config = dict(
    arch='ecapa_tdnn',
    kernel_size=5,
    label_smoothing=0.2,
    momentum=0.95,
    adamw_lr_other_params=0.002,
    warmup_steps=630,
    weight_decay=0.06,
)
Rows from block 2 of a small sound classifier, named by matrix and row number. Each number is 200 + 20 x the weight over its row's rms, rounded and kept within 0 to 999. All counts start at 0.
After each channel's rows are labels from the 100 clips, of 14976, where the channel reaches its highest value: "responds to" is what is common among them; "loudest band" is the band of the loudest frequency at the time of the peak. Only what is clearly more common there than usual is listed. The data: synthesized solo parts of chorales (CocoChorales).
# c30: last pointwise conv (model.blocks.2.c3.0.weight, 384x384x1), inputs 110-164

c30.40,200,221,238,184,195,242,219,201,202,155,187,183,197,210,200,195,203,190,197,184,228,199,196,187,204,185,206,194,192,212,201,199,157,212,169,187,197,177,201,202,196,198,206,161,197,192,216,236,194,174,196,202,168,194,191
responds to: oboe; note C#5; note B4; note C5
loudest band: 1000 to 2000 Hz

c30.183,194,231,207,214,196,191,221,196,189,209,233,299,207,205,179,215,173,169,207,213,216,206,201,174,194,158,189,197,221,202,196,230,204,208,238,197,191,192,207,200,219,193,192,210,200,204,189,197,185,145,224,193,192,197,225
responds to: trumpet; note D#5
loudest band: 1000 to 2000 Hz

c30.184,196,196,213,198,193,231,214,200,217,153,224,208,214,191,181,194,200,235,208,197,197,226,200,190,230,193,194,197,204,205,211,210,196,197,201,174,180,185,196,187,196,198,205,205,195,204,184,228,216,196,167,230,179,209,207
responds to: clarinet; note F5; note F#5; note D#5
loudest band: 500 to 1000 Hz

c30.5,207,251,182,188,195,177,178,215,189,218,210,178,199,185,183,192,215,199,193,183,190,180,184,189,198,215,188,188,193,197,192,205,212,189,210,215,230,209,202,205,175,215,202,174,172,191,198,183,192,175,218,192,199,202,200
responds to: trumpet; note E5; note D5; note D#5
loudest band: 1000 to 2000 Hz

c30.122,189,193,198,207,192,211,169,168,193,199,172,207,200,187,233,180,219,181,211,170,197,159,215,210,196,210,203,234,172,194,187,234,213,202,233,225,194,191,209,184,196,193,202,199,223,191,216,208,215,186,208,213,208,197,253
responds to: trumpet; double bass
loudest band: 1000 to 2000 Hz

c30.203,205,171,198,208,209,205,194,197,211,234,176,192,202,203,210,197,222,201,194,156,188,183,194,175,207,248,227,213,229,176,173,184,209,241,205,208,181,192,193,222,183,230,185,224,243,198,191,201,181,216,203,208,214,193,194
responds to: oboe; note B4
loudest band: 1000 to 2000 Hz

c30.371,210,218,226,223,194,182,202,261,178,190,206,197,222,197,207,215,187,196,195,206,209,209,212,168,198,198,206,230,217,183,212,181,204,225,204,197,169,196,188,195,204,174,221,238,166,238,179,218,198,220,230,256,190,198,190
responds to: trumpet; note G5; note F5; note G#5
loudest band: 500 to 1000 Hz; 1000 to 2000 Hz

c30.174,195,193,172,202,199,176,199,192,194,187,206,178,186,197,184,191,199,200,195,222,217,200,204,179,196,226,203,182,200,192,199,210,189,182,191,206,203,197,184,199,203,183,192,181,138,150,202,183,196,224,233,195,227,197,191
responds to: oboe; clarinet
loudest band: 250 to 500 Hz

c30.177,202,193,174,235,191,204,206,173,214,203,202,211,166,202,191,238,196,204,209,202,217,250,211,223,210,229,207,216,197,208,197,179,188,200,184,206,199,174,200,191,185,187,199,217,221,209,195,204,213,206,164,186,180,191,194
responds to: oboe; note A4; note F#4; note B4
loudest band: 1000 to 2000 Hz

c30.77,183,204,185,207,187,199,202,190,208,190,205,193,202,232,179,253,186,199,200,207,203,193,176,178,207,161,208,246,198,198,207,209,178,195,191,188,234,219,221,212,216,216,196,174,178,198,185,197,189,204,214,162,179,216,198
responds to: trumpet; note A#5; note G#5; note G5
loudest band: 500 to 1000 Hz; 1000 to 2000 Hz

c30.52,203,205,177,204,197,190,214,205,199,197,206,188,196,194,209,214,202,181,195,221,211,225,206,221,200,210,197,210,202,185,200,194,185,211,204,202,207,205,221,193,194,214,217,188,205,190,226,208,213,209,206,186,199,195,197
responds to: trumpet; note F#5; note E5
loudest band: 500 to 1000 Hz; 1000 to 2000 Hz

c30.276,188,189,224,206,199,182,195,218,209,194,188,190,234,217,188,196,182,208,195,192,193,210,205,217,165,182,182,200,175,199,188,186,200,176,189,217,220,195,204,180,206,210,177,175,199,218,218,219,220,240,199,200,215,218,196
responds to: oboe; note C#5; note B4; note C5
loudest band: 1000 to 2000 Hz

c30.29,179,194,194,214,201,191,219,209,215,190,184,218,204,194,211,202,195,220,197,225,171,179,200,212,201,233,224,197,177,197,195,220,185,183,176,177,171,228,196,188,230,163,187,195,185,197,214,207,214,214,216,189,183,179,202
responds to: oboe; note B4; note C#5; note A#4
loudest band: 1000 to 2000 Hz

c30.271,194,159,232,222,190,195,212,224,210,186,217,176,247,221,229,202,194,194,209,169,202,200,211,183,212,210,177,223,190,188,193,166,216,194,216,173,225,240,199,185,177,179,196,214,215,183,195,219,172,209,217,187,220,192,202
responds to: oboe; note A#4; note F5; note G5
loudest band: 1000 to 2000 Hz

c30.181,203,204,175,203,202,239,197,180,205,211,212,209,203,211,219,209,195,195,222,187,201,177,180,189,193,221,200,192,204,180,209,200,202,194,142,169,197,188,203,199,199,180,193,180,219,200,213,190,168,203,190,185,210,194,182
responds to: trumpet; note D#5; note E5
loudest band: 1000 to 2000 Hz