{
  "arch": "ecapa_tdnn",
  "model": "sound classifier",
  "dataset": "synthesized solo parts of chorales (CocoChorales)",
  "train_examples": 39062,
  "gain_aug_db": 6,
  "time_shift_ms": 50,
  "n_mels": 64,
  "hop_length": 160,
  "input": "log_mel",
  "spec_augment": true,
  "win_length": 512,
  "targets": ["instrument"],
  "num_classes": 13,
  "norm": "groupnorm",
  "hidden_act": "celu",
  "weight_standardization": false,
  "depths": [9],
  "kernel_size": 5,
  "stem": "single",
  "widths": [384],
  "mixing": "mixup",
  "label_smoothing": 0.2,
  "loss": "cross_entropy",
  "init": "torch_default",
  "optimizer": "normuon",
  "muon_scale": "original",
  "learning_rate": 0.024,
  "momentum": 0.95,
  "nesterov": true,
  "orthogonalizer": "polar_express",
  "adamw_lr_other_params": 0.002,
  "max_steps": 6300,
  "batch_size": 48,
  "epochs": 7.7,
  "lr_schedule": "linear",
  "final_lr_fraction": 0,
  "warmup_steps": 630,
  "weight_decay": 0.06,
  "adamw_weight_decay_other_params": 0.05
}
Rows from block 6 of a small sound classifier, named by matrix and row number. Each number is 500 + 50 x the weight over its row's rms, rounded and kept within 0 to 999. All counts start at 0. Numbers have three digits each.
After each channel's rows are labels from the 100 clips, of 14976, where the channel reaches its highest value: "peak on" is the class under the peak. Only what is clearly more common there than usual is listed. The data: synthesized solo parts of chorales (CocoChorales).
# c30: last pointwise conv (model.blocks.6.c3.0.weight, 384x384x1), inputs 288-383

c30.117:475477473465515497486493498473459501486502495481475451484480489495495544559527499476514622523496498430460558461503472467494528546448528529519499520499401489492469493540526496410429489462520468542576498506525502475500536506518505370519516510536454459432540540519476484489502486493464451438
peak on: B4

c30.214:494562453489440518467499508559468524497488496529430551529487480556468562570514520586533476535496415497558572526501492509509548567504512486517496518494458501462467436486525473477403421495526492425464492407505481489486479490494466499497513448461495455523506530501504514478529548478495481504
peak on: B3

c30.91:423487593510483603526473481468461454487468459546511445515474562491480465500549567511468482470500489516499480522444482536534502522530479478545547422473530483529453464474508573552475510440481513595491517499499512441454479556550411513508515483522556583416461536527480496498485398473441503455
peak on: D4

c30.372:544491602519458433500482498487507611475533502516588484457519540547504464458480445510531517475477396498559550490503443459481522514497490526579538491518455544450567509516442550515449468491498496494517497537506487431430531517479578515460444489528459493552500488453479463491499520444517462506
peak on: D4

c30.85:511461441507510526642456449502522445469449530508520495509506522483532501491529654500539607532519474501554571613632511546534571569513553561574578578439551515560611487542535521501616542502554518561468525513502534500527536556514586508492577532515575530690475500550481468534429480576552520574
peak on: silence

c30.257:497534398508500527469477511525531578491454488473481422518457469469452538560502502530426552502499504534501472518554584554526490562538549517542522502616466466399487467525432417532432514503681497498493565518462501496442536468608530480437502501546587472491433487473512531440561496440455477477
peak on: B4

c30.108:465471513501516468605522455537477504483530507479521485506545526521458478522589450651577514556536504423474486534531516530514522552521498468502428510505498474487499480434475530480396559469537548583529517508443470482507499485479465506361491449505518504563611462441470460487479498472504428606
peak on: F#4

c30.159:513583470536438487534526539460533490470524529533555421446441540457503503478545516454427504433492488428486493470571426512462513559544389513500455447529569394538494441532555443502372558450512443519498525501603528497524445459396519517508498503508489495574559492509451434497483477466476519460
peak on: F#4

c30.40:502512422458555507462463466440419576521585449562561465443515619522472573457462515500558527479469503451521531533459465532487550517509504466459471511555452478465481431558499500539544547473505570514515486540485551476495556495584530439531506588488431512576528466448487583447557455474490532467
peak on: silence

c30.195:550526523434542587556479465503565538520546485456535544399417539440504536548475452547487488516512454477444534503486560570444524550557405469485505492466551468404439525437523507489510484412510449516468450477431489477430536564531493495556463479510460582539526552614510552419442484518488597457
peak on: A5

c30.99:432481495514571487533490518494434585465457471490470468456532453504506543498460440639520536516540526470496530503534414498465478572553480478569503480455484548479497492431458575468473514485506436526510485489436444428466489507493519521478546443498421452572579483481466412471501445441540466531
peak on: F#4

c30.66:571493430482528567486514553488456459474496521524598509490533505498505489459549489547553500514453559404479532423544434540488514477547489476560550469491526446480510563533452506452495484473470459509504613524494513431494438482489512538487518493529487444442578531508514557551497521525459499535
peak on: A4

c30.212:621503447496474499470520512486522520516592529382550463472512526455513548523509502506492456506530475588543457467432587480508527534482544550550547476491519487528514481476415494502525507462437515504549513464530479478453478485476530527564566513541560481452578482502563376470460493552556537537
peak on: F#4

c30.154:460504448490507431460572490556489468543494548485515458461540536546464464481440420450524444443537510494458494469505535555417499448452590561504476478401603501477582502526452473419433500479489510527528414479492518527504514450536483492493435470532525494501512455441477511407490493532624491512
peak on: C5

c30.148:409549447539508423568475565476498442496538524534571486492521591547497519520508504596497495464548550524515513428549512502492523534520438464503524536604546503500447535478518510449497508493521473517466464527518472521492507587534523465472559512494561525525520522437478505452519423477516456504
peak on: silence

c30.266:471497453530428493500505428473494474493498430476528510476513573461658466539468523512494518476488519439450440494454519506449471518480455503499540514525538464582562501534500522450487484529498531452550588525511579528489491479413486484477576480541433419465420551460492483459496491518491492502
peak on: F#4

c30.13:468489374558515506519514476487416581457541447449582518457424618490459506493488477512444530483492469482407537521484486546458513515526511471493472470589501462476429519481484435529439568502541538565546463580534517472511487558496455463529400582448497453590575511450486596507556448492583438582
peak on: B4

c30.100:546519516486503450548533511455576455499493475506535404480542525506490485530601474611535492557546482420506538399506510440546479506545496479572517541522497507482453472509499499491391548494579533611526447576525481502515523505506544528445472516484456447546551550506484519476506497507481554409
peak on: F#4

c30.236:630440542425492538529532551484512474512511420437488490486440435502480544504478493499581534546501441490548561516479505520563527427502495508526500441450451381444499482457430501528505495477503531522517506563463506507525580440534491536533527459455378528554506459489434484474424505550550549432
peak on: F#4; A#4

c30.47:442406550474520509446492490499527538517483512583509544594432511485505451426415525483547535518586483533545417553482431516512466542531526527484499474516482504488562565472505524579475491469554460504526487505477549480464525433477555538438448508447489467484450518432448537535447501440513514472
peak on: E5

c30.302:504541460487478411597497486495508487471473488588548483520485555497500535497793494478563508519390631445505448534534433562476533446527503546532484414544386491819485477407466488550473512507464537462520488506447500469453507473503465497530765451485423538456481459441487480552405519528509446515
peak on: C#5

c30.283:556571607565591581587525524578616464455507517501503512539624531514468463600599408574576432602672610495672562479542474503470542515528497585592566537460566518550482489550535496428593516465511563522451636564477496430481455552501528526525563497673528442474528484513470539512488513522546475494
peak on: silence

c30.105:448478460556519493485499524492453523473474478453496508452538479460533543503554493599525510532553492445486508467497459494492568456538535473555482434449432464536519429472422518437552570468562546533535590472481510503491525455462422566407470445502497432569550419479454450444463439480540453574
peak on: D4

c30.218:557479621444553501524528455485558570498418448477502433492503507473439548409507477596502555577528504496501622533456514515512486503546435468565482485414409464470435447481476479567481524511470577541462497561514478491506630432547529493564530520494467557434522465511520481534423461477488582446
peak on: G3

c30.158:547502497523513508490507508529496418498488502492520525432523522482407501435519472459479527458434555545421480458489455477497540449480477504449464624430481495527506519491450483516538514493519516473504549446476451515515487511511529480483553478548512518513495559477535483411504473488509451560
peak on: G#3

c30.124:477541548496422499592550465479457464500503522497450480490489494524521489566621563553521532560518526520448558458496543471512457513523526506551521494489522509411543476496480514413409515471525485548555443463438507536561550488477494509457483537530563404544492480401421530489502530500525544430
peak on: F#4

c30.96:508559461512544470514509546515532516483484514483481497487477425513442497463524475570510532547539450576546588493506569558547447557553413497548530448472456544460541499521453538469431482493462489482493479525524494459506519458436540566551448499490467474535536498409510494407458552496461538459
peak on: A#4; F#4

c30.79:485541605457553589476461462432470499477458510566534445521443561511418499462516558485479490450447479585567528406478476521538520467497508478526532537442540468468501565508592618494548515446513502524496474450434427451534495528507454491547581488512466567555529400534494474604464440496479561470
peak on: D4

c30.319:435544442454516545520534466520498491502471512439496468465466514474503517504518512521531587499463497492531497479531510575458525565429533507489526518565547521545506493542498487388482541456499467489483520441477500476506515513482398427554509451515415468429504479519496546537555534570485495502
peak on: silence

c30.219:607479544464533484539505499441569524466515467440586450558491564498486510509472497465529511535516392561482546530501550480509500569507536534542510525453559409480503532555484499500532532484513514469443525406550479412459587484517557477537526501535395492514546449538531528474483481570620512385
peak on: F#4