From a checkpoint of a small sound classifier: log mel input, 6300 steps.
Rows from block 6 of a small sound classifier, named by matrix and row number. Each number is 128 + 24 x the weight over its row's rms, rounded and kept within 0 to 255. All counts start at 0. Numbers have three digits each.
After each channel's rows are labels from the 100 clips, of 14976, where the channel reaches its highest value: "peak on" is the class under the peak. Only what is clearly more common there than usual is listed. The data: synthesized solo parts of chorales (CocoChorales).
# c30: last pointwise conv (model.blocks.6.c3.0.weight, 384x384x1), inputs 96-191

c30.105:139112139117133145108131145156088153111090178130113119135130153137161138132103126093134113100137132156136116153119146114127104112128171136136139109139130130138164139143113150113153133141119158143116118173151124125140123114083129166121095132152135117106160123147144111124123121143103170131
peak on: D4

c30.302:119190134143131142109138134135147135168139114120136131120077120145109111108093122135124113145153119123116141112131100125140122094156102148118101130125116116156120106158106099128122146157125176132139124121117120146150116151115145101121109130111136137113174138147142105137180144142136137125
peak on: C#5

c30.158:143124126150136138178104143192102137133167124141140132132157127122161109120166112116140093121122124149125145138105133136116123143131169105165131139101110123131149120167120136128146130123187142084132129172141098150142165177162094163160169151152148115118123108118142103130106133107147128096
peak on: G#3

c30.219:123128111137129130140147141089128123156161145092123128128118132159131144135106108123153115101141136145145145110123156105130201125093121141095164117103101104122117123134148117116128120157137159133120107087094118129109130134142107157091173144133129130129090145096123149110116100135124152106
peak on: F#4

c30.124:177139158143102129144150142119155114140118138135118141140118113131127135132097129045126158124106127111150146102141121132122153132091149096102131169137167116096139139122165110128095086132126149114137137143163098130127150136084130122116079147106113126122132165131189140138128102131118126104
peak on: F#4

c30.154:156219113110135130156134138128109125094145127183118104171131140141153069148150078137123119149123115136114088146087134133136122126124133134154117187097134159107151109182122139087099135101088121143113213140125098111158145126060187204107104150090108092092093137131178155141119089137063120153
peak on: C5

c30.96:140072141181114136094144145144162209150125107142130132141109106099099081155138122117132150081152128111108126125142102185132126175139159125123092134169147117103113169134149164123092086127099091119143150136154143095147143079112128119106160133120107109135125145098117124194135141152081132101
peak on: A#4; F#4

c30.79:105117132156099162146127116117143112122098113142123112145170116127121092146074123127095148159146178161155081119109120083139160112081148171125167177125136129113121175106146104151128063206093153142147147152115138098119144126150096100138105156116153128134054144124121142134140130139114119121
peak on: D4

c30.214:159089118148132114112120119171099166225083144135122175173116088142095131144135106143114116122130115113092178136125173161133168131122118106189137138073156129133137138134140114128144088108165149171115076116093080114179140164178111167177201109187120113143088154135164190142150164097129126148
peak on: B3

c30.257:151155077111130103169100132093093126118117134133139129156095119149128144169164136129109153115171057199173106121100205177069160125147077104137081118140116095136118082071135138097147159101123170127168101160180101130149152121110155146129136133101096151128133108149118122106154139105103122126
peak on: B4

c30.91:117137152163149149158178127112182149134117122090103104131164116092147138159097118163093157152153137163143096144115127078119183116086149113097118112121115129150102138079132092126130182204135137123114130114136139140121124137100114160141131134155121128142098124121130116135133130117080119094
peak on: D4

c30.206:116135120166134128153154133107142126112149131115125109106126115168142131115112136124128104074131140137142115103129137116083131084116128116119134101115125129162115104081110111104127154154181103118117130148119164110123147139114127139158135108156146166126159110108092121097126105138103089120
peak on: silence

c30.133:118090150129138133096122148154151135112145142144208097128139159081125122122090159126146165110172115110137155115107148122102116103079095104112108121105124074138125119098154116119142172144147124142108110136197102176128119125137159152139098163143157156127157100114138148157138114160092095076
peak on: silence

c30.7:127143106098109183160077111115106117086126174124115135155134140102152154146114125155125120111172133125132107179095087098111149137134135128127105097146111144099135123093097103124114136170117122160154137110099109117139135152136104127126113108122088111122131112096158129115096123131124129146
peak on: silence

c30.104:111143142130130121099140154136123131103134133139115131134107113110139104125138100109119118117114118175143159090171127116156126149157140095148150134095150126120157132110129075126121128109133119106123137126099103119089087068075132072093094085075098065107135112153103099118114090137097171200
peak on: silence

c30.283:115189101107125115139122119143147098114109075113093098125127206109129112124099206152106120115135120095120122117093116120126123097139175139092101151139122110134117155137088127104129140107122092099128170142132113110121147109109162139112129119117146108092170127126141175137168129119153132156
peak on: silence

c30.100:163149122169105126136122153129114147121171185106129155149109139146119139116132128101133089093114163128158116076146139130150115097147144104095089092154136129120115114105123152156092135152124145109172145102134077138116145098088130101125109108128138110116107154131154144085083137138120139091
peak on: F#4

c30.372:073126128095123155140105158147142166166132137120150155127112137100090092094126129162125063100150173136123116115149092125097122170166147124170141115124158127097102133131126141159129082140118131097140129125128122076110159119099127167111127137132137148132125146122092102107139153135166100134
peak on: D4

c30.47:139130110109069123132067118123141160123116133144144101134067149123115123136088132150092135114147120114106124168143135125163195166115163133152140125167164117107124137130128203122114165136087147142139140126108119136137146076149113085183139158091145140103150152108096122128113131146130128133
peak on: E5

c30.117:132097210106139122120115128115108146099144140138149119123101116159169139136199126107076070137178098057126134117134129154106137129125122096107153203178102106101154118214114110103116120065146119142146128148148110085116225132094134200120100117110139145135114131178167117116081187133082093111
peak on: B4

c30.40:138162102088104094135093114128150125080082162124112141109110144105113129160130128159147183128151134147146141184124103094129150140103102154167093156145128157152151101125146139127146134117108123117166132136157120116111136101163125129072094124129123133155129135109132141113133161125151093126
peak on: silence

c30.195:142136107104104134152117121104127148127154149143105122108139128170140143154108136133121129104117139142165175102101122124110143125100077154152135146106066097123128063130134074112129131119171149124113125086117135107102117127146111113136110106161109165108070129117137148105154108139121100111
peak on: A5

c30.13:138148091122133118192083124165160131110113153139099117105114131098127123119125111179118126139153153114155154172110116099154161134134113135167113132136159130179134132188147137114134122152073131151125138110128128160161161155145131132074094126160152152128147155112116118076127125141173096138
peak on: B4

c30.66:103108145156135156120160114147153184101174167170140094164100106134103106136105127152079097129130159142123108086147125119171176162133162136147163107124092136125141147120126100150105093162061145169121135128146092112113144113119128142122074114120113147105115164124126129112147136103106120156
peak on: A4

c30.218:119117121119121115156100136115160162110155106113149104164123132130155095126105138130159108092125112145159103101137154098101161127098128098132108130130133127156112103089137083110181134142190121153152163132126105076149099155100132111162105163121137122134080128117100127175128124129092142123
peak on: G3

c30.166:107158129125133097255112175112130104090169105123097098133130136120146156132116148113120132111133157107144146168115124127133123103095113130123123119130125154092174111116138104109135149137158091120107157104135144163130109164132137156128128134121100122139131198095186100116124143125140079110
peak on: silence