config.toml
model = "sound classifier"
dataset = "synthesized solo parts of chorales (CocoChorales)"
train_examples = 39062
gain_aug_db = 6
time_shift_ms = 50
n_mels = 64
hop_length = 160
input = "log_mel"
spec_augment = true
win_length = 512
targets = ["instrument"]
num_classes = 13
arch = "ecapa_tdnn"
norm = "groupnorm"
hidden_act = "celu"
weight_standardization = false
depths = [9]
kernel_size = 5
stem = "single"
widths = [384]
mixing = "mixup"
label_smoothing = 0.2
loss = "cross_entropy"
init = "torch_default"
optimizer = "normuon"
muon_scale = "original"
learning_rate = 0.024
momentum = 0.95
nesterov = true
orthogonalizer = "polar_express"
adamw_lr_other_params = 0.002
max_steps = 6300
batch_size = 48
epochs = 7.7
lr_schedule = "linear"
final_lr_fraction = 0
warmup_steps = 630
weight_decay = 0.06
adamw_weight_decay_other_params = 0.05
Rows from block 4 of a small sound classifier, named by matrix and row number. Each number is 128 + 24 x the weight over its row's rms, rounded and kept within 0 to 255. All counts start at 0. Numbers have three digits each. After the name is the row's rms in percent of the matrix's.
After each channel's rows are labels from the 100 clips, of 14976, where the channel reaches its highest value: "loudest" is the band of the loudest frequency at the time of the peak. Only what is clearly more common there than usual is listed. The data: synthesized solo parts of chorales (CocoChorales).
# c30: last pointwise conv (model.blocks.4.c3.0.weight, 384x384x1), inputs 288-383

c30.112 097:154097148115086131133112103125105143125104156108108147105179154157110148108110146133111154137123171138140123157141137131124175149156131119115119156148116103124096161113143106138164119148106110073106120153134134152139133142150155116139147162128107143140165137153151132117130137060098114138
loudest: 1000 to 2000 Hz

c30.182 096:094129159121146084122155140122129123124155150156135096222110131131108146137107061116143113153136144110139116146154141149110133157122121117127134140127131165159141125151142146116124146107125140146140155130134123111160159148119135132101151101091130121101101177151095133116119111153131118150
loudest: 250 to 500 Hz

c30.18 097:143136158160093155130156113133135125162117109151096150081125156097148144122146145160143122129124115089136150130124125167166148141086167131180159121132155126103192128105094152165142127160141128102154149132121143112109133156158130120121157113121145121138150155135167141095143133119090127133
loudest: 500 to 1000 Hz

c30.335 122:130178162182116128255152120122130185095143141102141136097161112125124157128188196100148110155127141127124114154110118176138172097131139092126155170130113121106105226089130128135102091109162121077066072113129121152240171104106157130098152113103113124172131079131118109134141109138118115145
loudest: 1000 to 2000 Hz

c30.151 096:136141097121180136111153108111090146159139174142138112175226092178160095097104177108141150169141102128137156162170162076111195155144100147133137130112155124115148103122109130166121152098161137120142103116134126126127164084168110118126129133130109147146125117108126135143128114155134130088
loudest: 1000 to 2000 Hz

c30.172 101:131104151164104163166143126134159137132152153137106175141137156150128130117127133117113129118108126123106124116129143114161133105095098136135124128087113152145119094140141102140101129131115154125142138135148093137140159109138122124107129131125113141134109121141134137113109141135122138145
loudest: 1000 to 2000 Hz

c30.205 110:124159138111119160080150171149097135112103130127110168134164138109100145134213218117123124102126118147108145143150148188151113142138112108135110102133104160142128102151154118128165129143141114168103139153129181127137129153122113131104102145145134153125168130147135090128113133141123153128
loudest: 500 to 1000 Hz

c30.268 101:142106147141111154128157143138087156132193152112105110135140118118157112160139119135121100124160162177118139156179116155134103107122090119120128151140140087125178124163099110116146141116146145118169152155125132139119147132149113162085107160175150101126116171127093134128114159126108112111
loudest: 1000 to 2000 Hz

c30.196 114:140249163133128137142134177125140112107130142108132185144078138126147149142127131143166121140113070144140122131134078071122137090150106153101152129153104144133143100152102133112154107130204116118129128156165181105114125114114119134137103110097127149115109110106105151124139127127112110129
loudest: 500 to 1000 Hz

c30.17 104:164124125145134148145127161108130133134150088127172146102149190169122145147122131132099155130158135165120133138122139116123130091166153146124105149124078114130124115087133117122131144111145112146150180142129134147132100149134193133186116107141116141139123128140132119103108180117104138155
loudest: 1000 to 2000 Hz

c30.143 099:154166105143104124110139152104134108177134156152112134112100139123117140152196182141148077139156130126108112133113148169131118105131085110176112116142141167138107109121111184115155131100128101139110139147144164075156192121081114142118122121090110152133134153144146140123134132095123124171
loudest: 500 to 1000 Hz

c30.283 093:147149142177109147130182125150160135148140128119136138135110163162131117124116116119128093136156147104104139138177131109137144151128104135109102098139135106149170134124127118088143158153164142100129135131134137129129141139131116097095104117113148097113167123168137115149109114106105147099
loudest: 250 to 500 Hz

c30.180 094:125174095138091163168131129161100107139123110097107105082118137118123103144106084128127125160128149092154115120139103113126121118121114151171161132110131140101138148116137088157120117131086127144091134136108118138162166116145166102089119130152073136136149186120140137165116097147109159164
loudest: 500 to 1000 Hz

c30.158 090:150125142107137101115140127120148126128090115131122159155117197175157115104130117111154167137102118115138150120134134128118138133150111154119075180132142167108139123088109083126120141177158117109130149120122099139145139121113134093136145149119143115134146150128130130144129127135185121117
loudest: 250 to 500 Hz

c30.248 096:154111164116157116116126139149160113157144098140106154123073123081147118145134075119121131113167086121081146130140146100096133155157143171080142157129094152176124124117139120115084110146109135102136119150140130156122123133152129131135146089115123181116098103164116153183133092091140066130
loudest: 1000 to 2000 Hz

c30.93 098:124116183157133126117118122121137152164180167114142212132114188180105128084175145134108111098157121105111117110117145138170118121095204119142107088152105144131112085119142125121116133109149127137088163173106125074143106104114123096101094137137169168113145126116105121120109151112165095132
loudest: 1000 to 2000 Hz

c30.1 106:059107149104111113117137085139104117120108130189144114076137105135138170102113090096205112103134090150177104155121134148090125114145139143188125130091154110124142119135108125136117126122124151086143129128163123150122139158142123101094157090139093167123100130144087143132131145095138158145
loudest: 500 to 1000 Hz

c30.89 095:145121173120101133147126124133138122147122161139143165128127140128128161139076138114113139112112113118119146138111152110114107114112083113155122176102133098137126104136108132151097140157174116109162167133129112071111177121104166138188102134143152150109189213137149184163111174142151127129
loudest: 250 to 500 Hz

c30.308 090:103145135120120085122132093106144114151092109082106174107099111149125158099137142113154092131146131141143108151110135116150145124121133119121160103143159124139123143141070108136172137105117146103089127115145134168166146137084141096139122139160128170157139130120169131128166142152096133139
loudest: 1000 to 2000 Hz